python train.py --input="log_mel" --spec_augment=false --hidden_act="gelu" --layers=12 --width=160 --optimizer="soap" --shampoo_beta=0.95 --eps=1e-08 --precondition_frequency=32 --final_lr_fraction=0.05
Rows from block 6, named by matrix and row number. Each number is 128 + 24 x the weight over the matrix's rms, rounded and kept within 0 to 255. All counts start at 0.
# fc2: first MLP down (model.blocks.6.ff1.fc2.weight, 160x640), inputs 214-320
fc2.94 [156 101 120 149 130 145 127 147 123  82 151 158 125 137  84 102 102 109  89 125 157 181 136 123 112 120 122 116 123  94 108 157  81 164 110 149 100 147  93 156 140 143 113 149 106 104 100 146  87 162 113 147 144 138 117 181 142 122 113 113 111 149 115  93  95 158 137 106 122  98 129 159 154 153 130  67 119 165 129 124 105 119 135 130 140 148 127 122 112 141 119 160 125 117  97 105 143  85 130 135 110 106 128 166  72 100 125]
fc2.95 [120 131 144 131 120  83 133 135 104 145 121 167 134 138 102 102 108  98 127 140 139  86 156 129 110 128 124 125 170 117 130 103 147 129 132 141 111 120  95 145 114 130 117 132  94 127 114 111 127 144 132 153 104 121 127 151 152 111 124 154 109 132 149 102 105 130 111 188 144 157 156 136 147 222 102 131 138 109 111 124  83 170 127 135 121 135 108 106 112 163 139 107  51 140  65 116 118 115 176 105 120 111 133 136 112 138 131]
fc2.96 [100  99 108 112 154 145 112 134 123 116 145 152 125 128 121 156 108 119 105 105 139  91 130 139 100 104 163  94 105 115 141 124 124 126 118 117 157 126 125 160 139 150 176 144 137 140 143 130  89 166 138 133  97 116 132 147 122 122 108 129 169 135 140 107  87 129 121 157 120 115 157  88 116 166 143 110 116 131 148 112 162 106 121 127 132 148 139 150 106 141 140  97 150 131 105 131 185 184  63 164 127 109 131 121 142 138 164]
fc2.97 [120 102 161 136 190 131 136 133 111 109 129 142 163 109 154 129 165 100 114  73 123 164 154  93 127 123 180 125 129 134 152 157 117 134 132 134 122  44 117 140 165 148  90 139 165 112 144 134 110 114  93 118 169 101 102 127 106  55 126 102 129 168 169 142 113 168 110  98 127 110 113 120  98 116 155 103 161 169  83 151 109 141 161 189 137 121 159 104 103  23 144 129 136 101 117 166 113 125 121 128 137 117 160 181  96 132 148]
fc2.98 [122 151 162 152 184 122 132 101 101  83  94 105 148 127 146 127 140 121 127 167 152 116 103 145 115 129 129 160 132 142 130 108 117 158 153 131 156 150 155 120 104 106 148 107 151 132 135 133 106 143 128 110 153 148 119 111 151  88 131 122  74 131 134 143  93 141  98  86 123 101 164 122 115 134 143 139 130 112 140 143 150 133 124 113 144 152  98 142 121 128 107 121  87 145 152 148 189 135 164 100 142 164 157 124  84 147 127]
fc2.99 [128 103 125  80 119 120 156 122 110 125 160 130 104 125 144 164 155 145 111 157 135  83 156 126 138 147 141 130 113 165 146 114 198  99 131 116 139 145 166 167  84 162 147 135 145 154 127 169  98 130 110 136 134  61 120  98 129 107 130 113 125 105 153 150 142 131 128 141 133 130  94 116  84 148 193 120 197 114 128 131 124 151 176 155 156 143 122 156 125 140 140  79  94 150 159 137 166 159 124 121 122 109 114 116 158 124 123]
fc2.100 [150 103 127 148  85  98 133  90 165 170 145 157 115 141 133 184 110 130 142 100 122 118 116 155  92 120 148 131 123  86  80 130 157 118 156 105 113 162 106 143 115 151 143 141 159 134 157 130 145 117 130 119 132 122 111 136 142  83 122 135 172  92  95 164 120 158 168 124 115 159 146 143 110 152 115 184  94  71 140 135 163 114 115 116 135 161 141  89 146 168 156 138 110  90 117 109  96 130 147  78 140 124 135 103 123 137 141]
fc2.101 [100 148 139 139 178 120 120  84 133  95 198 184 162 145 128 115 127 104 156 132 109 101 170  84  89 129 148 114 155 130 152 176 110 133 102 120 159 126  90 103 142 126 175 172 139 112 127 157 127 115 128 135 138 165 144 147 106 122 125 134 114 108 200 136 153  91  93 117 190 118 138 106 144 131  89 136 109 144 111  99 157 145 155 154 111 132 145 106 146 131 121  58 178 106 152 118 100  71 100 115 100 186 157 144 165 162 143]
fc2.102 [ 98 130 149 115 129 185 143  93  80 111 125 133 134 102 114  68 125 125 112 165 104 134 110 118 179 151 113 158 112 135  89 103 181 158 132 139 125 108 142 152  87 151 156  84 121 124 115 139 119 132  66 114 149 144 136 158 140 137 157  82 130 139  86 127 150 142 139 139 132  99 128 127 130 148  70 143 123 131 127 167 149 109 106 136 127 104 121 107 148 122  97 109  88 129 164 121 137 158 137 115 142 133 120 137 130 153 121]
fc2.103 [117 152 110 147 179 142 134 140 121 128 132 140 113  81 126 130 143 108  91 132  99 122 106 118 138 120  98 119 131 104 128 150 106 136 100  98 119 132 125 123 133 127 110 110 116  96 147 148 139 142 126 109 129 164  99 120 125 131 117 154 114  89 125 183 120 121 135 125 149 122 163 119 155 169 120 143 103  97 117 160 110 115 142 150 168 130  92 112 150 161 108 126  90 153 172 151 114 156 107 108 141 107 113 161 119 150 136]
fc2.104 [112 165 156 141 131 142 137 149 190 148 138 135  92 125 133 135 115 110 135 106 117 134 101 142 173 127 116  96 134  83  90 133 110 133 100 159 132 127 129 142 169 134 104 110 155 122 114 151 125 130  70 124 159 112 175  93 123 142 121  97 111 140 153 137 108 116 114 142  89 139 118 147 128 135 117 126  73 111 106  77  97 136 100 138 123 136 126 149 126 105 174 114 182 124  96  91  95  98 119 118 173 115 127 137 146  99 146]
fc2.105 [148 138 170 113  99 160 130 141 128 117 132 125  95  91 113 115 105 137 167 137  88 142  99 112 156 123 124 140  94  97 143 121 115 148 138 118 141 181 145 110 176 105 157 143 137 133 131 112 134 145  81 159 137 141 165 137 166 132 121 102 177 127 120 134 152 117 156  95  91 156 117 133  76 137 147 118  82  97 144 124 146 135  93 160 144 126 116 128 104 146 150 121 121 127 115  95 144 127 112 153 150 115 100 102 126  86 107]
fc2.106 [125 108 126 110 139 105  87 136 118 142 139 130 125 124 117 149 126 155 143 111  98 126 116 127 110 115  64 137 132 168 176 135  66  92 111 131 130 121 129 106 135 129 121 140 133 141 157 146 130 137 136 183 119 144 205 122 130 104 138 132 162 115 141 130 121 139 143 120 132 107 157 149 141 110  86  85 179 147 127 114 121  91 157 190 156 115 121 113 161 170 135 139 133 130 132 140 148  93 101 137 132 123 169 173 156 145 129]
fc2.107 [134 128 116 137 121 167 123 110 106  98 134  78 124 104 144 135  88 101 135 140 137 115 122 148 119 109  71 128 138 100 113 151  95 185  99 116 112  88 113 139 146  99 137  99 125 139 134 168 113 134 116 104 153 153  90 143 114 124 143  84 114 127 155 134 123 135 183 116 140 128 158 133 111 123 104 119 121 137 159  80 119 113  92 113 117 122 172 149 132 131 108 101 109 137  78 128 124 105  88 105 132 129 115 119 103 139  99]
fc2.108 [119 130 168 138 106 166 157 112 165 108 142 145 130 136 149 174 119 143 103 107 122 182 166 143 133 144 166 164 135 114 161 122 127  98 134 149 117 106 110 103 147 108 135 116 127 142 180 152 148 141 160 141 139 110 105 177 106 112 160 101 152 138 168  92 107 159 132 131 156 111 144 134 150 100 147 146 173 129 152 136  96 109 133 116 128 140 146 166 144 139 125 127 185 154 138 110 207 100 135  89 133  87 151 146 133 118 176]
fc2.109 [163 125 166 151 129 103  71 168 168  84  98 103 107 140 139 143 106 112 150  99 135 137 160 131 106 133 105 149  75 120 106 135 108 111 111 138 176 133 145 127 141  83 160 100 123 136 124 188 115 134 121 141 114 117 135 130 136 148 144 148 151 131  59 175  94 169 132  84  96 117 136 117 128 101 147 178 124 154 113 134  87 150 159  98 135 115 121  70 118 100 113 115 116 103 193 150 131 136 113 127 110 172 145 153 124 168 149]
fc2.110 [113 127 119  97 146 147  99  92 110  96 114 105 147 117 141 182 127 144  78  96 169 145 146 131 128 163 112 124 161 141 119 129 160  99 134 132 126 134 118 147 142 102 140 102 129 127 145 157 109 133 146 120 157 151 100 125 119 112 196  64  72 137 166 101 155 122 168 104 123 104 100 113 126 107 152 119 163 117 123 137 110 164 137 110 139  85 145 134 121 145  76 156  92 144 146 133 168 139 129  99 114 155 102  93 117 121 123]
fc2.111 [115 165 148 120 119 125 141 117 130 113 113 124 127 137 159 112 138 131 109 137 143 119 117 135 112 118 115 121 141 133 107  92  97 140 123 133 128  95 152 145 112 121 139 123 101 107 129 137 130 106 152 118  75 105 139 115 109 128 115 159 131 111 105 141 114 175 101 108 183 121 127 147 134 154 109 106 179 151 121 156 128 110 146 136 180 139 139 135 111 156 130 133 113 101 116 160 151 140 151 131  88 119 164 130 130 157  89]
fc2.112 [170 137 100 136 137 129 136 114 157 135 120  75 144 133 170 152 134 149 113 129 118 141 136 131 128 162 109 118 115 145 158 108 116 113 167 128 142 122 109 136  94 126  85  91 161 142 144  90 128 130 118 137 127 153 143  72 109 157 137 130 118 164  85 136  93 118 124  92 109 105 178 152 173 138 138  92 133 153 114 144 112 135  86 128 125 175  75 108  79 120 117 124 162 131 154 162  96 187 125 113 124 110 104 141 185 119 129]
fc2.113 [135 124 105 131 108  96 168 153  96 132 134 125 130 116 112 164 103  87 141 127 114  92 124 173 148 131 156 133 128 126 119 119 119 163 136 152 153 117 155 111 129  94 173 166 114 122 169 115 122 129 109 115 128 111 122 160 131 128 102  82 138 129 143 125 126  97 122 122 148 106 138 104 137 117 127 148 130  95 126  99 142 118 166 128 113 115 153 128 143 153 123  92 147 115 161 123 159  86 125 105  81 135 141 166 115 105 146]
fc2.114 [105 117  96 180 140 125  88 147 143 103 156  82 130 132 139  98 142 130 126 144 120 123 116  99 119 164  93 129 120 136 111 165 120 136 118 136 183 170  65 159 135 124 120 127 114 137 155 119 133 161 139 180  97 167 160 132 125 129 137  69 138 135  97 117 115 129 136 109 105 123 129 154  87 122 133 134 100 125 138 127  86 157 165 133 120 129 143 132 150 152 150 176 115 101 166 130 138 132 142 112 134  80 113 128 127 173  98]
fc2.115 [108 111 105 136 163 117 136 160 105 176 104 119 116 120 136 147  95 113 131 141 136 147 151  97 165 140 170 142 132 125  99 153 134 125 128  99 119 125 139 122 134 139 125 128 115 136 131 110 141 129  76 120 165 117 110  88 158 198  80 118 172 142 149 160 119 113  96 125 132 158 133  95  90 136 161 148 123 154 118 111  89 115 133 121  88 128 135 156 144 175 114 168 144 134 133 111  94 145 137 148 127 141 127 117 115 108 133]
fc2.116 [145 131 135 127 158 137 140 137 111 117 115 116 143 149 126 157 134 149 153 151 123 125 155 128 145 153 104 121 146 136 179 162 125 105 107  92 149 117 134 107 145 180 105  94 116 171 120 144 141 167 138 154 135 132 144 144 147 133 104 141 148  93 146 146 116 122 165 122 149 140  98 157 141 114  85 196 207 160 161 127 121 133 119 106 117 120 151 104 110 127 156 127 115 131 124 152  92 149 161 117  79 136 133  95 128 112 114]
fc2.117 [118 142 127 106 107 130 124 123 124 142 164 138 117 106  80 141 128  91 153 129 114 157 128 162 149 116 147 147 150  73 146 141 155 143 137 126 132 143 154 148 103 124 105 113 175 154 183 155 128 113 134 101 167 120 103 146 149 114 131 150  93 119 152 171 124 130 132 152  93 113 122 118 138  94 144 136 131 131 101 140 133 128 131 167 100 127 145 116 141 127 155 149 141 161 124 111 174 147 107 133 113 158 133 109 152  99 162]
fc2.118 [104 100 157 125  99 116 151  99 139 137 150 140 126 129 127 151 136 149 135 159 123 120 115 136 125 110  94 130 114 206 169  93 122 108 141 114 142 164 110 117 126 120 161 149 113 103 113 137 126 120 152 151 165 132 128 124 160 180 138  86 132  73 146  96 133 130 137 152 146 104  88 133 146 156 145 142  94 109 112  88 118 163 138 119 121 152 123 134  93 130 117 152  90 165 178 106 127 145 134 131 135 124 105  94 118  78  86]
fc2.119 [159 156 117  94 165 157 141 157 160 145 136  90 163 124 106 134 128 137  99 102 124 157  86  87 149 108 175 120 145 170 113 135 124 103 126 100 146 133 110 165 119 135  95 142 106 130 141 131  94 129 135 105 163 166 130 142 119  86 140 127 118 124 140  94  94 150 136 105 130 141 124 120 156 161 126 135 183 141 121 152 106 129 168 131 124 138 116 161 146 106 135 188 112 105  81 124 107 123 158  90 142 147 127 174 114 132 155]
fc2.120 [129 147  89  82 152  98 122 126 128 119 128 110 121 148 106 117 152 145 145 155 132 168 133 145 178 172 128 118 118 138 121 144 146  97 135 142 137 152 169 102 101 152 148  93 132 137 142 137 112 147 116 115 126 159 122 112 122 120 125 116 127 147 116 150 121 144 131  78 131 153 152  99 160 135 116 140 133 130 154 148 109 113 126 133 144  97  90 128 122 144 117 119 127 148  91  95 138 130  89 167 126 128 112 129 128 129 105]
fc2.121 [116 132 124 124 158 109 125 123 117 123 151 113 153 155 136  93 147 111 125 138 133 144 100 126 122 149 134  79 125 149 134  94 109 185 171 104 125 113 127 119 100 111 126 118 160 141 121 115 137 147  91 129 184 121 162 134 141 122 161 115  97 142 147 140 149 102 101 127  85 105  91 111 195 130 146 128 140 141 147 124 128 120 138 106 129 122 122 142 112  79 118 158  79 127 157 167 144 164 119 108 101 124 127 124 128 139 104]
fc2.122 [109 127 159 130 141 165 152 110 112 171 128  96 172 161 130 101 131 122 114 153 110 115 110 138 150 129  86 115 130  86 165 117 151  70 126 141 102 134 111 114 111 112 159 139 147 119 132  81 127 125 159 121 123  95 134 108  84 119 164 141 161 137 153 119 130 149 126 122 162 140 179  97 140 108  95 139  65 122 126 174 113 126 150 166 134 118 104 114 127 135 111 105 130 130 191 104 105 143 136 122 122  98 160 142 117 133 145]
fc2.123 [125  95 133 144 163 124 152 152 118 154 160 113 116  88 142 137 118 105 177 144 112 146 121 150 121 167 108 167 173  89 137  81 131 150 111 126 154 100 133 169 189 170 120 151 133 137 137  86 102 173 137 183 123 166 103 125 124 103 160 145 160 125 114 151 151  84 143 111 121 131 161 133 129 172 158 124  84 132 160 124 131 103 106  95  85  86 100 170 132 108 105 129 146 166 128  92 178 114  71  86 134  93  85  94 139 175 105]
fc2.124 [139 115 108  99 138 102 135  82 100 165 127 128 125 178 177 171 100 108 114 151 161 125  96 152 114 149  89  93 142 133 105 177 167 138 133 102 128 127  94 144 119 147 100 141 155 124 156 102 117 151 143 107 158 166 183 151 118 155 151 141 121 114 108 131 109 152 137 175 139 149 137 118 147 180 131 108 130 106 131 111 142 141 104  98 144 128 175 117 191 125 156 134 155 134 130  96 144 133 148 112 147 131 109 131 132  92 103]
fc2.125 [124 111 122 121 134  97 151 107 114 154 144 147 134 120  79 103 137 105 123 131 166 119 126 115 127 142 113  77 141 113  94 158 138 151 127 118 156 115  95 130 118 144 132 138 154 109 155 133 172 152 109 110 194 126 174 143 104  69 132 153 142 114 114 142 135 145 144 117 121 158 108 124 179  66 107 134 140  98 143  97 180 144  72 109 125 142  91 145 142 121 142 127 136 175 139 118 101 118 139 137  95 145 149 146 133 129 161]
fc2.126 [155 156 163 148 145  80 117 143  76 113 127 120  90 123 113 102  98 115 106 158 154 106 123 167 103 154 125 139  85 157 164 140 140 117 130 134 122 158 111  82 133  96 135 105 128  91 150 132 122 155 124 150 118  97 150 158 133 128  92 109 118 133 111 136 128 134 101 115 144 150 151 137 132 128  94 105 111 139 114  97 136 132 161  88 129 176 128 133 102 136 152 138 122 114 166 134  93 166 167 158 121  87 216 119 138 102 113]
fc2.127 [114 120 151 118 129 176 152 116 153 111 114 112 162 165 115 125 144 132 129  89 129 118 111 130 128 121 155 133 125 157 126 114 137 103 111 158 103 177 136 134 132 151  99 149 120 129 128 140 153 134 124 108  86 140 133  92 111 182 114 145 115 134 148  74 136 100 119 130 141 149 158 112 126 112 110 103 152 116 135 156 119 129 125 144 107 132  87 109  91 164  75 143  74 171 130 130 130 147 152 119 157 142 107 104 112 155 115]
fc2.128 [112 117  83 137 128 169 139 140 148 117 148 131 130 166 159 149 129 160 110 144 164 134 148 108 143 137 127 127 124 104 127 103 137 115 128 130 156 146 158 147 134 153 124 122 154 125 119 158  93 122 144 123 115 146 120 124 148 111 123 132 157 114 112 110 103 170 137 110  92 108 165 111  99 119 154 123  99 111 156 128 143 137 125 116  85 158 142 128 157 157 174 136 135 116 111 128 114 122 113 192 174 111 135 134 131 115  98]
fc2.129 [112 128 142 137 108 113 156 122 148 154 136 144 119 128 124 149 160 106 133 109  96  79  93 102 118 128 144 131 130 100 132 102 138 129 112 112 146 172 111 138 101 139 128 151 135 116 121 124 125 163  99 118  88 130 104  99 124 108  89 133 181 151 117 106 153 126 151 139 144 129 125 163  79 115 125 132 108 129 141 162 168 125 121 127 134 126 162 106 132 139 174 130 175  88 146  90 114 128  75 118 104 152 147 164 134 130 134]
fc2.130 [134 164 145 105 118 153 127  88  95 123 111 167  78 156 122 128 169 131 147 106 128 107 102 122 154 122  97 137 109 167 100 142 150 109 117 110  92 108 158 107  98 151 125 104 130  88 119 105 125 135 122 133 130 161 114 183 155 164 145 113  74 116  64 193  98 126 121 173 115 113 154  83 158  80  40 150 108 104 151 143 121 112 194 160 105 163 105  83 146 149 133  96 124 182 101 144 144 107 124  87  88 128 107 164 153 138 117]
fc2.131 [115 130 127 156  82 105 132 134 152  95 145  85 103 124 144 121 125 117 169 163 123 113 105 132 147 123 140 122 161 118 101 133 150 101 118 152 114 175 169  83 141 135 149 119 118 138 128 113 142 174 101 161  89 100 141 153 117  98 106 148 186 137 140  40 160 119  84 166 115 121 105 116 136 102 138 139  91 131 131 110 170 110 168 118 150 119 162 107  90 130 140 117  94 119 133 140 131 206 122 115 140 104 147 145 148 126 109]
fc2.132 [132 109 136 169 127  80  76 153  95 113 119 138 127 113 162 172 149 119 152 152 132 141 121 122 103 109  89 129 129 155  84 113 103 112 126 124  92 103  66 122 111 150 155 120 130 144 104 111 123 132 155 157 143 110 122 152 122 111 116  95 103 133 115 110  96 145 131 117 137  85 134 146 157 120 175 145 147 111 149 129  99 124 125 120  96 108 138 135 134 148 179 130 127 170 128 111 146  83 126 137 132 120  88 135 140 124  95]
fc2.133 [145 143 143 130  93 103 129 143 107 122 132 190 133 142 127 129 133 159 146 115  85 158 133 131 127 132 116 142 151 139 154 141 134 108 122 123 116 117 146 135 107 165 142 128 149 155 117 129 104 168 176 146 112 128 125 112 114 142 163 126 159 111 128  95 147  99  99 144 125 140 143 126 163 118 124 127 118 127  92 141 129 122 127  98 113 119 137 136 145 125 141 130 129 156 125 118 108 152 113  93 102 123  99 142 145 117 121]
fc2.134 [134 112 125 144 138 182 137 155 151 125 128  98 117 109 107 118 143 163 140 155  80 189  93 124 113  91 198 115  88 105 150 100 135 171 106 132 138 135 143 124 156 124 116 129 145  93 118 114 128 111 119 117 141 167 124  86 132 118 139 169 124  93 145  98 124 164 167 152 141 142 104 150 120 118 157 103  88 104 165 149 162 171 160 146 155 155 127 136 156 133 138 133 124  89 126 131 128 133 137 148 109 129 138 103 143  84 149]
fc2.135 [137 142 146 115 133 124 112 127 120 140 118 129 119 123 113 119 111 146 138  82 123 142 106 134 159  78 106 183 180 129 140 110 118  76 113 102 123 133 121 140 127 143 106 136 151 159  85 105 142  97 127 129  98 142 119  89 158 112 121 130 132  99 121 128 106 156  72 146 139 119 156 159 132 154  90 134  93 124 158 130 154  90 107 159 143 115 126 146 131 100 129 143 109 162 122 134  89 147 168 168 138 106 124 117  96 159 102]
fc2.136 [155 127 141  98 105 160 120 130  85 118 163 110 125 136 147 168 107 140 108 151 117 146 142 132 106 145 137 141  76 162  97 137 160 152 140 125  96 151 134 108  72 129 117 146 147 121 161  95  96 134 163 127 168 107  79 101 145 144  96 143  43 127 111 143 158 137 149 105 161 100 137  99  91 157 150 136 169 141 120 128 116 147 130 189 152 108 147 126 111  87 107 168 158 119 156 139 144 118 136 123 141  61 181  82  81 116 105]
fc2.137 [130 125 126 116  98 117 121  90 135 127 129 165 100 139 121 184  88 127  73 121 168 158 114 118  88 166  54 120  74  61 147 122 129 166 107 119  98 161  81 103  80 123  79 119 126 139 128 124 156 105 140 164 124 141 148 100 144 178 146 133 144 134 119 177  65 124 136 122 104 102 131 144 127 170 157 135 113 115 134 111 146 128 160 166 110 182 159 100 117 107 127 158 160 109 109 144 140  66 130 130 147 120 128  82 115 167 113]
fc2.138 [162 117 114 137 176 130 121 129 124 136 116 142 115 133  96 211  99 122  79 134 124 161 111 114 122 143  73 127 133 140 164 177 126 115 127 107 148 148 133 109 121 138 138 155 112 140 116 131 106 129 161 106 139 156 171  93 164 123 123 154 151 130 118 142 139  94 143 125 134 123 151 173 149 194 104 160 122 125 146 136 114 118 162 152 129 161 131 150 127 142 110 144 184 119  99 107 156 144 117  95 127 171 104 129 167 131 138]
fc2.139 [121 158 137 130 123 161 108 111  83 153 148 135 118 145 100 147 174 100 174 119 153 128  82 167 120 135 112 153 159  97 124 118 154 169 142 120 133 151 113 161 128 118  79 141 180  82 169 119 133 129 115 149 150  98 121 109 112 128 168 133  94 133 155 182 121 151  98 139  96 143 134 158 160  77 112 120 133 153 125 106 142 140 114 166 131 150  89 143 136 171 107 108 146 177 146 153 124 105 124 106 165 110  83 163  75 106 137]
fc2.140 [147 105 142 190 160  97 125 143 132 122 124 115 114 123 133  79 141 146 165 136 103 115 161 141 122  93 123 129 140 119  95 133 134 130 116 132 152  88  95 113 118  90 126 134 136 109 141  95 117 146  96 111 145  92 164 104 151  82 105 150 121  87 140 173 115 109  71 123 123 137 120 138 111 133 144  92 120 165 104 153 152 104 207 111 141 117 111 129 122 124 163 173 117 130 130 122 150 147 146 152 160 107 130 136 140 142 125]
fc2.141 [127 145 103 123 152 185 144 155 118 103 125 103  98 140 101 135 129 104  71 159 129 176 110 121 151 139 149 171 153 104 145 149 142 161 120 147 132 218 120 133 156 117 139 124 105  62 119 106 144  81 113 123 116 146 124 124 155 132  82 160 100 126 139 131 106  76 130 150  90 119 116  99 159 113 119 137 153  89 151 135 127 147 111 137 160 132 161 123 107 145 174 138 150 131 117 110 116 116 109 112 142 157 161 117 123 113 147]
fc2.142 [135 151  87 126  83 111 124 137 149 124 132 117  78 128 112 169 130 166 149 147  99 122 122 108  99 165 121 140 155  62 134  93 160 146 116 137 124 178 119 106  53 121 150 159 123 156 110 121 103 168 145 133 115 123 128 115 113  79 130 158 180 145  93 118 150  71 113 111  91 154 160 147 140 107 130 111 127  89 127 120 158 166  60  87 146 123 136 126 126 100 116 121 128 134 132 111 117 147 107 110 124  83 143  93 121 160 115]
fc2.143 [188 119 109 147 117 155 192 146 114 150 134 137 164 124  99 128 158 107 152 120 104 132 143  97 126 131 120  77 132 145  95 118 106 104 153 118 113 120 162 165 132 142 112 168 124 163  91 107  81 138 132 119 109 133 154 115 139 101 125  59 150 112 141 166 113 141 162 127 126 130  54 100 159 182 148 135 126 169 119 111 119 157 125 137 174 135  72 123 113  92 140 128 139 149 152 111 156 149  98 120 117 101 106 155 146  85 139]
fc2.144 [ 85 118  83 116  86 133 137 101 114 128 135 153 149 118 128 147 125  91 107 166 133 129 117 150 153 142 133 162 178  95 116 136 127 153 151 135 187 184 138 145 150 111 143 148 171 146 147 127 101 104 176 127 128 130 101 125 132 128 121 145  66 122 163 125 115 131 145 116 102 122 112  96 108 115 101 109 125 139 132 160 185 157 102  74  86 125 193 123 154 107 224 105 125 157 136 124 167 114 114 139 127 129 158 119 144 159 145]
fc2.145 [107 192 180 158 111 134 125 137 117 102 166 182 116 159 111 157 109 148 173 109 164 140 135  96 115 123 103 131 141  96 116  98 126 168  94 150 137 101 168 145 141 130 108  67 151 130 116 106 155 125 190 142 115 135 160 141 127 126 140 146 133 107 150  87 120 148 154 142 123  77 125 146 107 118 109 119 161 161 139 150 133 120 125 163 129 129 111 123 159 144 116 117 141 145  80 100 153  78 169 167 161 103 125 117 121 124 103]
fc2.146 [ 66 131  57 103 127 148 175 140 128 155 112  89 165 136 154 108 162  90 108 142 140 115 121 127 105 103 107 123 182 126 157 183  86 125 101 164  74 121 164  93 125 110  93 151  73 140 130 135 143 124  98 168 159 100 143 134 133 115 121 137 162 100 153 145 121 129 113 156 156 121 144 171  63 141 146  97 124 133 120  94 102  73 142 171 195 126 168 118 134 181 144 137 166 106  94 160 157 137 139 111 137 157 103  95  89 120 128]
fc2.147 [112 130 136 131 105  93 123 160 130 139 130 178 135 162  88 117 112  94  79 169 106  96 141 111 159 136 102 156 144 124  89 120 165 125 123  99  96 107 181 156  70 111 123  88 122 157 102 127 143 146 118 150 134  91 139 142 125  97 138 130 158 140 154  55 148 141 117 166 141  87 114 104 103 133 156 110 112 137 150  89 142 133 117 149 143 148 142 163  94 139 144 146 135 140 128 107 170 158 105 135  98 115  83 169 100  89 107]
fc2.148 [103 115 104 147 135 156 147 121 148 139 129 124 125 156 116 117 123 164 116 149 121  93 159 119 108 111 139 119 152 108 128 124 145 126 124 141 133 143 131  94 164 119 124 152 129 139  95 150 159  76 138 106 104 138 112 148 127 129 145 116 116 136 129 106 152 108 126 111 144 161 101 157 114 145 106 147 138 147 142 125 111 138 105 152 138 111 135 123 124 157  65 128 124 159 111 133 163 134 104 148 116 138 108 132 136 114 114]
fc2.149 [141 164 154  89 168 116 135 143 138 115 123 143 114 139 131 194  96 176 121 128  98 154 117 117 175 131 102  96  93 132 116 113 104 134 137  93 138 137  79 125 132  96 128 128 125 116 132 111 140 162  96 126 143 169 115 129  88 153 129 110 106 155 161 124 109 145 143  82  97 131 133 126 151 168 145 144 111 106  97 103  90  99 144 112  87 104 110 138  91 114 113  77 107 117 102 147 128 135 143 141 154 110 113 131 147 112 112]
fc2.150 [164 130  95 114 130  59 133 129 152 122 121 106 113  86 130 111 154  89 114 130 104 129 102 107 119  94 166 122 119 116 112  90 109 117 110 121 130 135 163 137  84 137 117 143 147 133  94 114 177 177 103 155 123 126 127 150 121 154 147 129 133  92 157 150 158 115 125 131 187 108 114 160  89 136 160 106 100 139 136 111 133 163 133  94  99 123 116 105 132 110 112 140 139 140 128 130 159 135 130 145 149 117 127 124 127 142 109]
fc2.151 [156 189  98 152  93 101 131 111 157 135 138 133 121 128 125 102 128  80 118 143 129 164 131 128 173 134 122 127  94 143 148 129 129 158 134 115 101 147 133 129 131 109 164 127 124 152  98 111 133 137 120 174  89 166 116 169 152 165 114 160 171 139 128 150 107 115 169  81 121 122 138 118 115 135 127 107 135 129 107 120 140 152 153 133 128 154 141 111  94 131  99 106 128 111 116 150 154 170 127 171 149 139 142 127 135 148 151]
fc2.152 [147 118 122 134  92 113 128 133 128 112 172 126 161  97 168 124 128 141 164 127  89 106 133 170 118 138 141 119 121  97 104 141 110 158 130 122 101 171  92 146 123 130  95 123 162 127  66 115  95 139 124 159 138 106  84 153 133 134 125 120 144 126 138  89 121 162 112 124 170 105 119 134 128 130 121 195 124 102 146 120 153  94 168 136 100 112 107 116 125 101 114 112 137 165 120 140 128 146 133 173 104  92 115 130 137 129 135]
fc2.153 [122 133 106 118  92 138 140 109 106 132 144  94 105 138 134 181 145 148 146 148 112 168 173  99 144  98 130 107 114 128 154 101 116 154 107 144 146 106 135 140 158 155  98 119 119 155  86 127 108 163 106 128 128 129 133 141  99 145 100 146 149 118 129 169 136 131  81 117 167 109 118 118 109 147 122 129 170 154 125 150 159 155 164 145 124 122 136 148  89 155 157 106 123 114 161 170 147 163 145 158 137 156 158 101 158 191 101]
fc2.154 [160 117 142 125 156 124 118 139  86  51 159 108  66 146  84 122 133 156 144 172 131  88 130 136 114 139 153 107 130  98 101 131 107 129  88 122 118 198 141 124 126 111 142 151 146 103 148 106 125 116 113 130 179 136 133 125 141 138  81 133 111 144 153 126  97 128 123 113 107 130 103 153 108 130 175 124 102 116 165  99 152 130 138 125  86  98  67 154 111 102 128 162 159 172 131 101 106 102 163 151 128 134 127 114 114 126  85]
fc2.155 [162 149 146 135  96 145 124 142 136 102 156 149 108 183  98  79 176 173 153 140 123 149 131 126 134 136 180 139 128 160 118 158 136  85 111 121 113 132 107 121 131 165 194 115 154  95 114 116 112 111 121 159 108 130 160 118 167 151 146 135 112 142 114 161 119 167 131 100 120 149 119 148 101 141 139 101 101 123 154  98 108 180 172 135 144 143 117 104 104 120 185 134 118 165  99 106 145 109 150 146 150 146 135 166 159 132 117]
fc2.156 [130 111 134 141 124 181  95 108 140 111 151 110 118 124 102 113 148 162 144 141 125 154 167 142 133 104  98 132 109  89  89  80 120  95 141 173 138 152 143 163 137 185 127  66 140 122 116 101 139  95 145  85 154 126 131  59 106 166 132 119 119 131 101 141 106 159 147 122 109 132 124 138 112 119 144 156 126 109 132 138 122 130 137 127 119 125  87 150 110 155 124 120 119 122 134 142 126 106 121 130 142 146 108 146 147 126 109]
fc2.157 [136 140  80  67 101 151 113 121 135 156 134 110 119 110 150 120 151 151 128 141 140 141 135 107  92 123 103 109 106 116 130 158 141  96 165 134 144 107 132 106 131  67  97  99 121 117 127 100 152 105 159 128 140  75 180 124 131 113 182 123 146 177 137 177 110 142 115 122 117 168 124 142 131 118  74 128 108 137 154 141 102 146 135 133 138 115 104 123 106 108 199 118 122 141 141 140 159 141 137 143 186 113 120 102 118 140 129]
fc2.158 [120 142 131 154 155 109  62 117 121 123 110 176 144 139 177  79 110 126 129 121 156 116 156 132 117 151 108 138 160 103 123 116 123 116 134 122 129 164 139  95  92 127  98 102 147 150 134 125 156 158 163 144 145 181 102 100 125 132 139 107 135  94 109 103 125 149 139  83 111 165 131 135 101 137 115 139 163 111 110 125 173  90 112 145 136 101 169 123  82 127  88 105 148 153 108 123 147 167 111 139 122  87  93 159 112 111 103]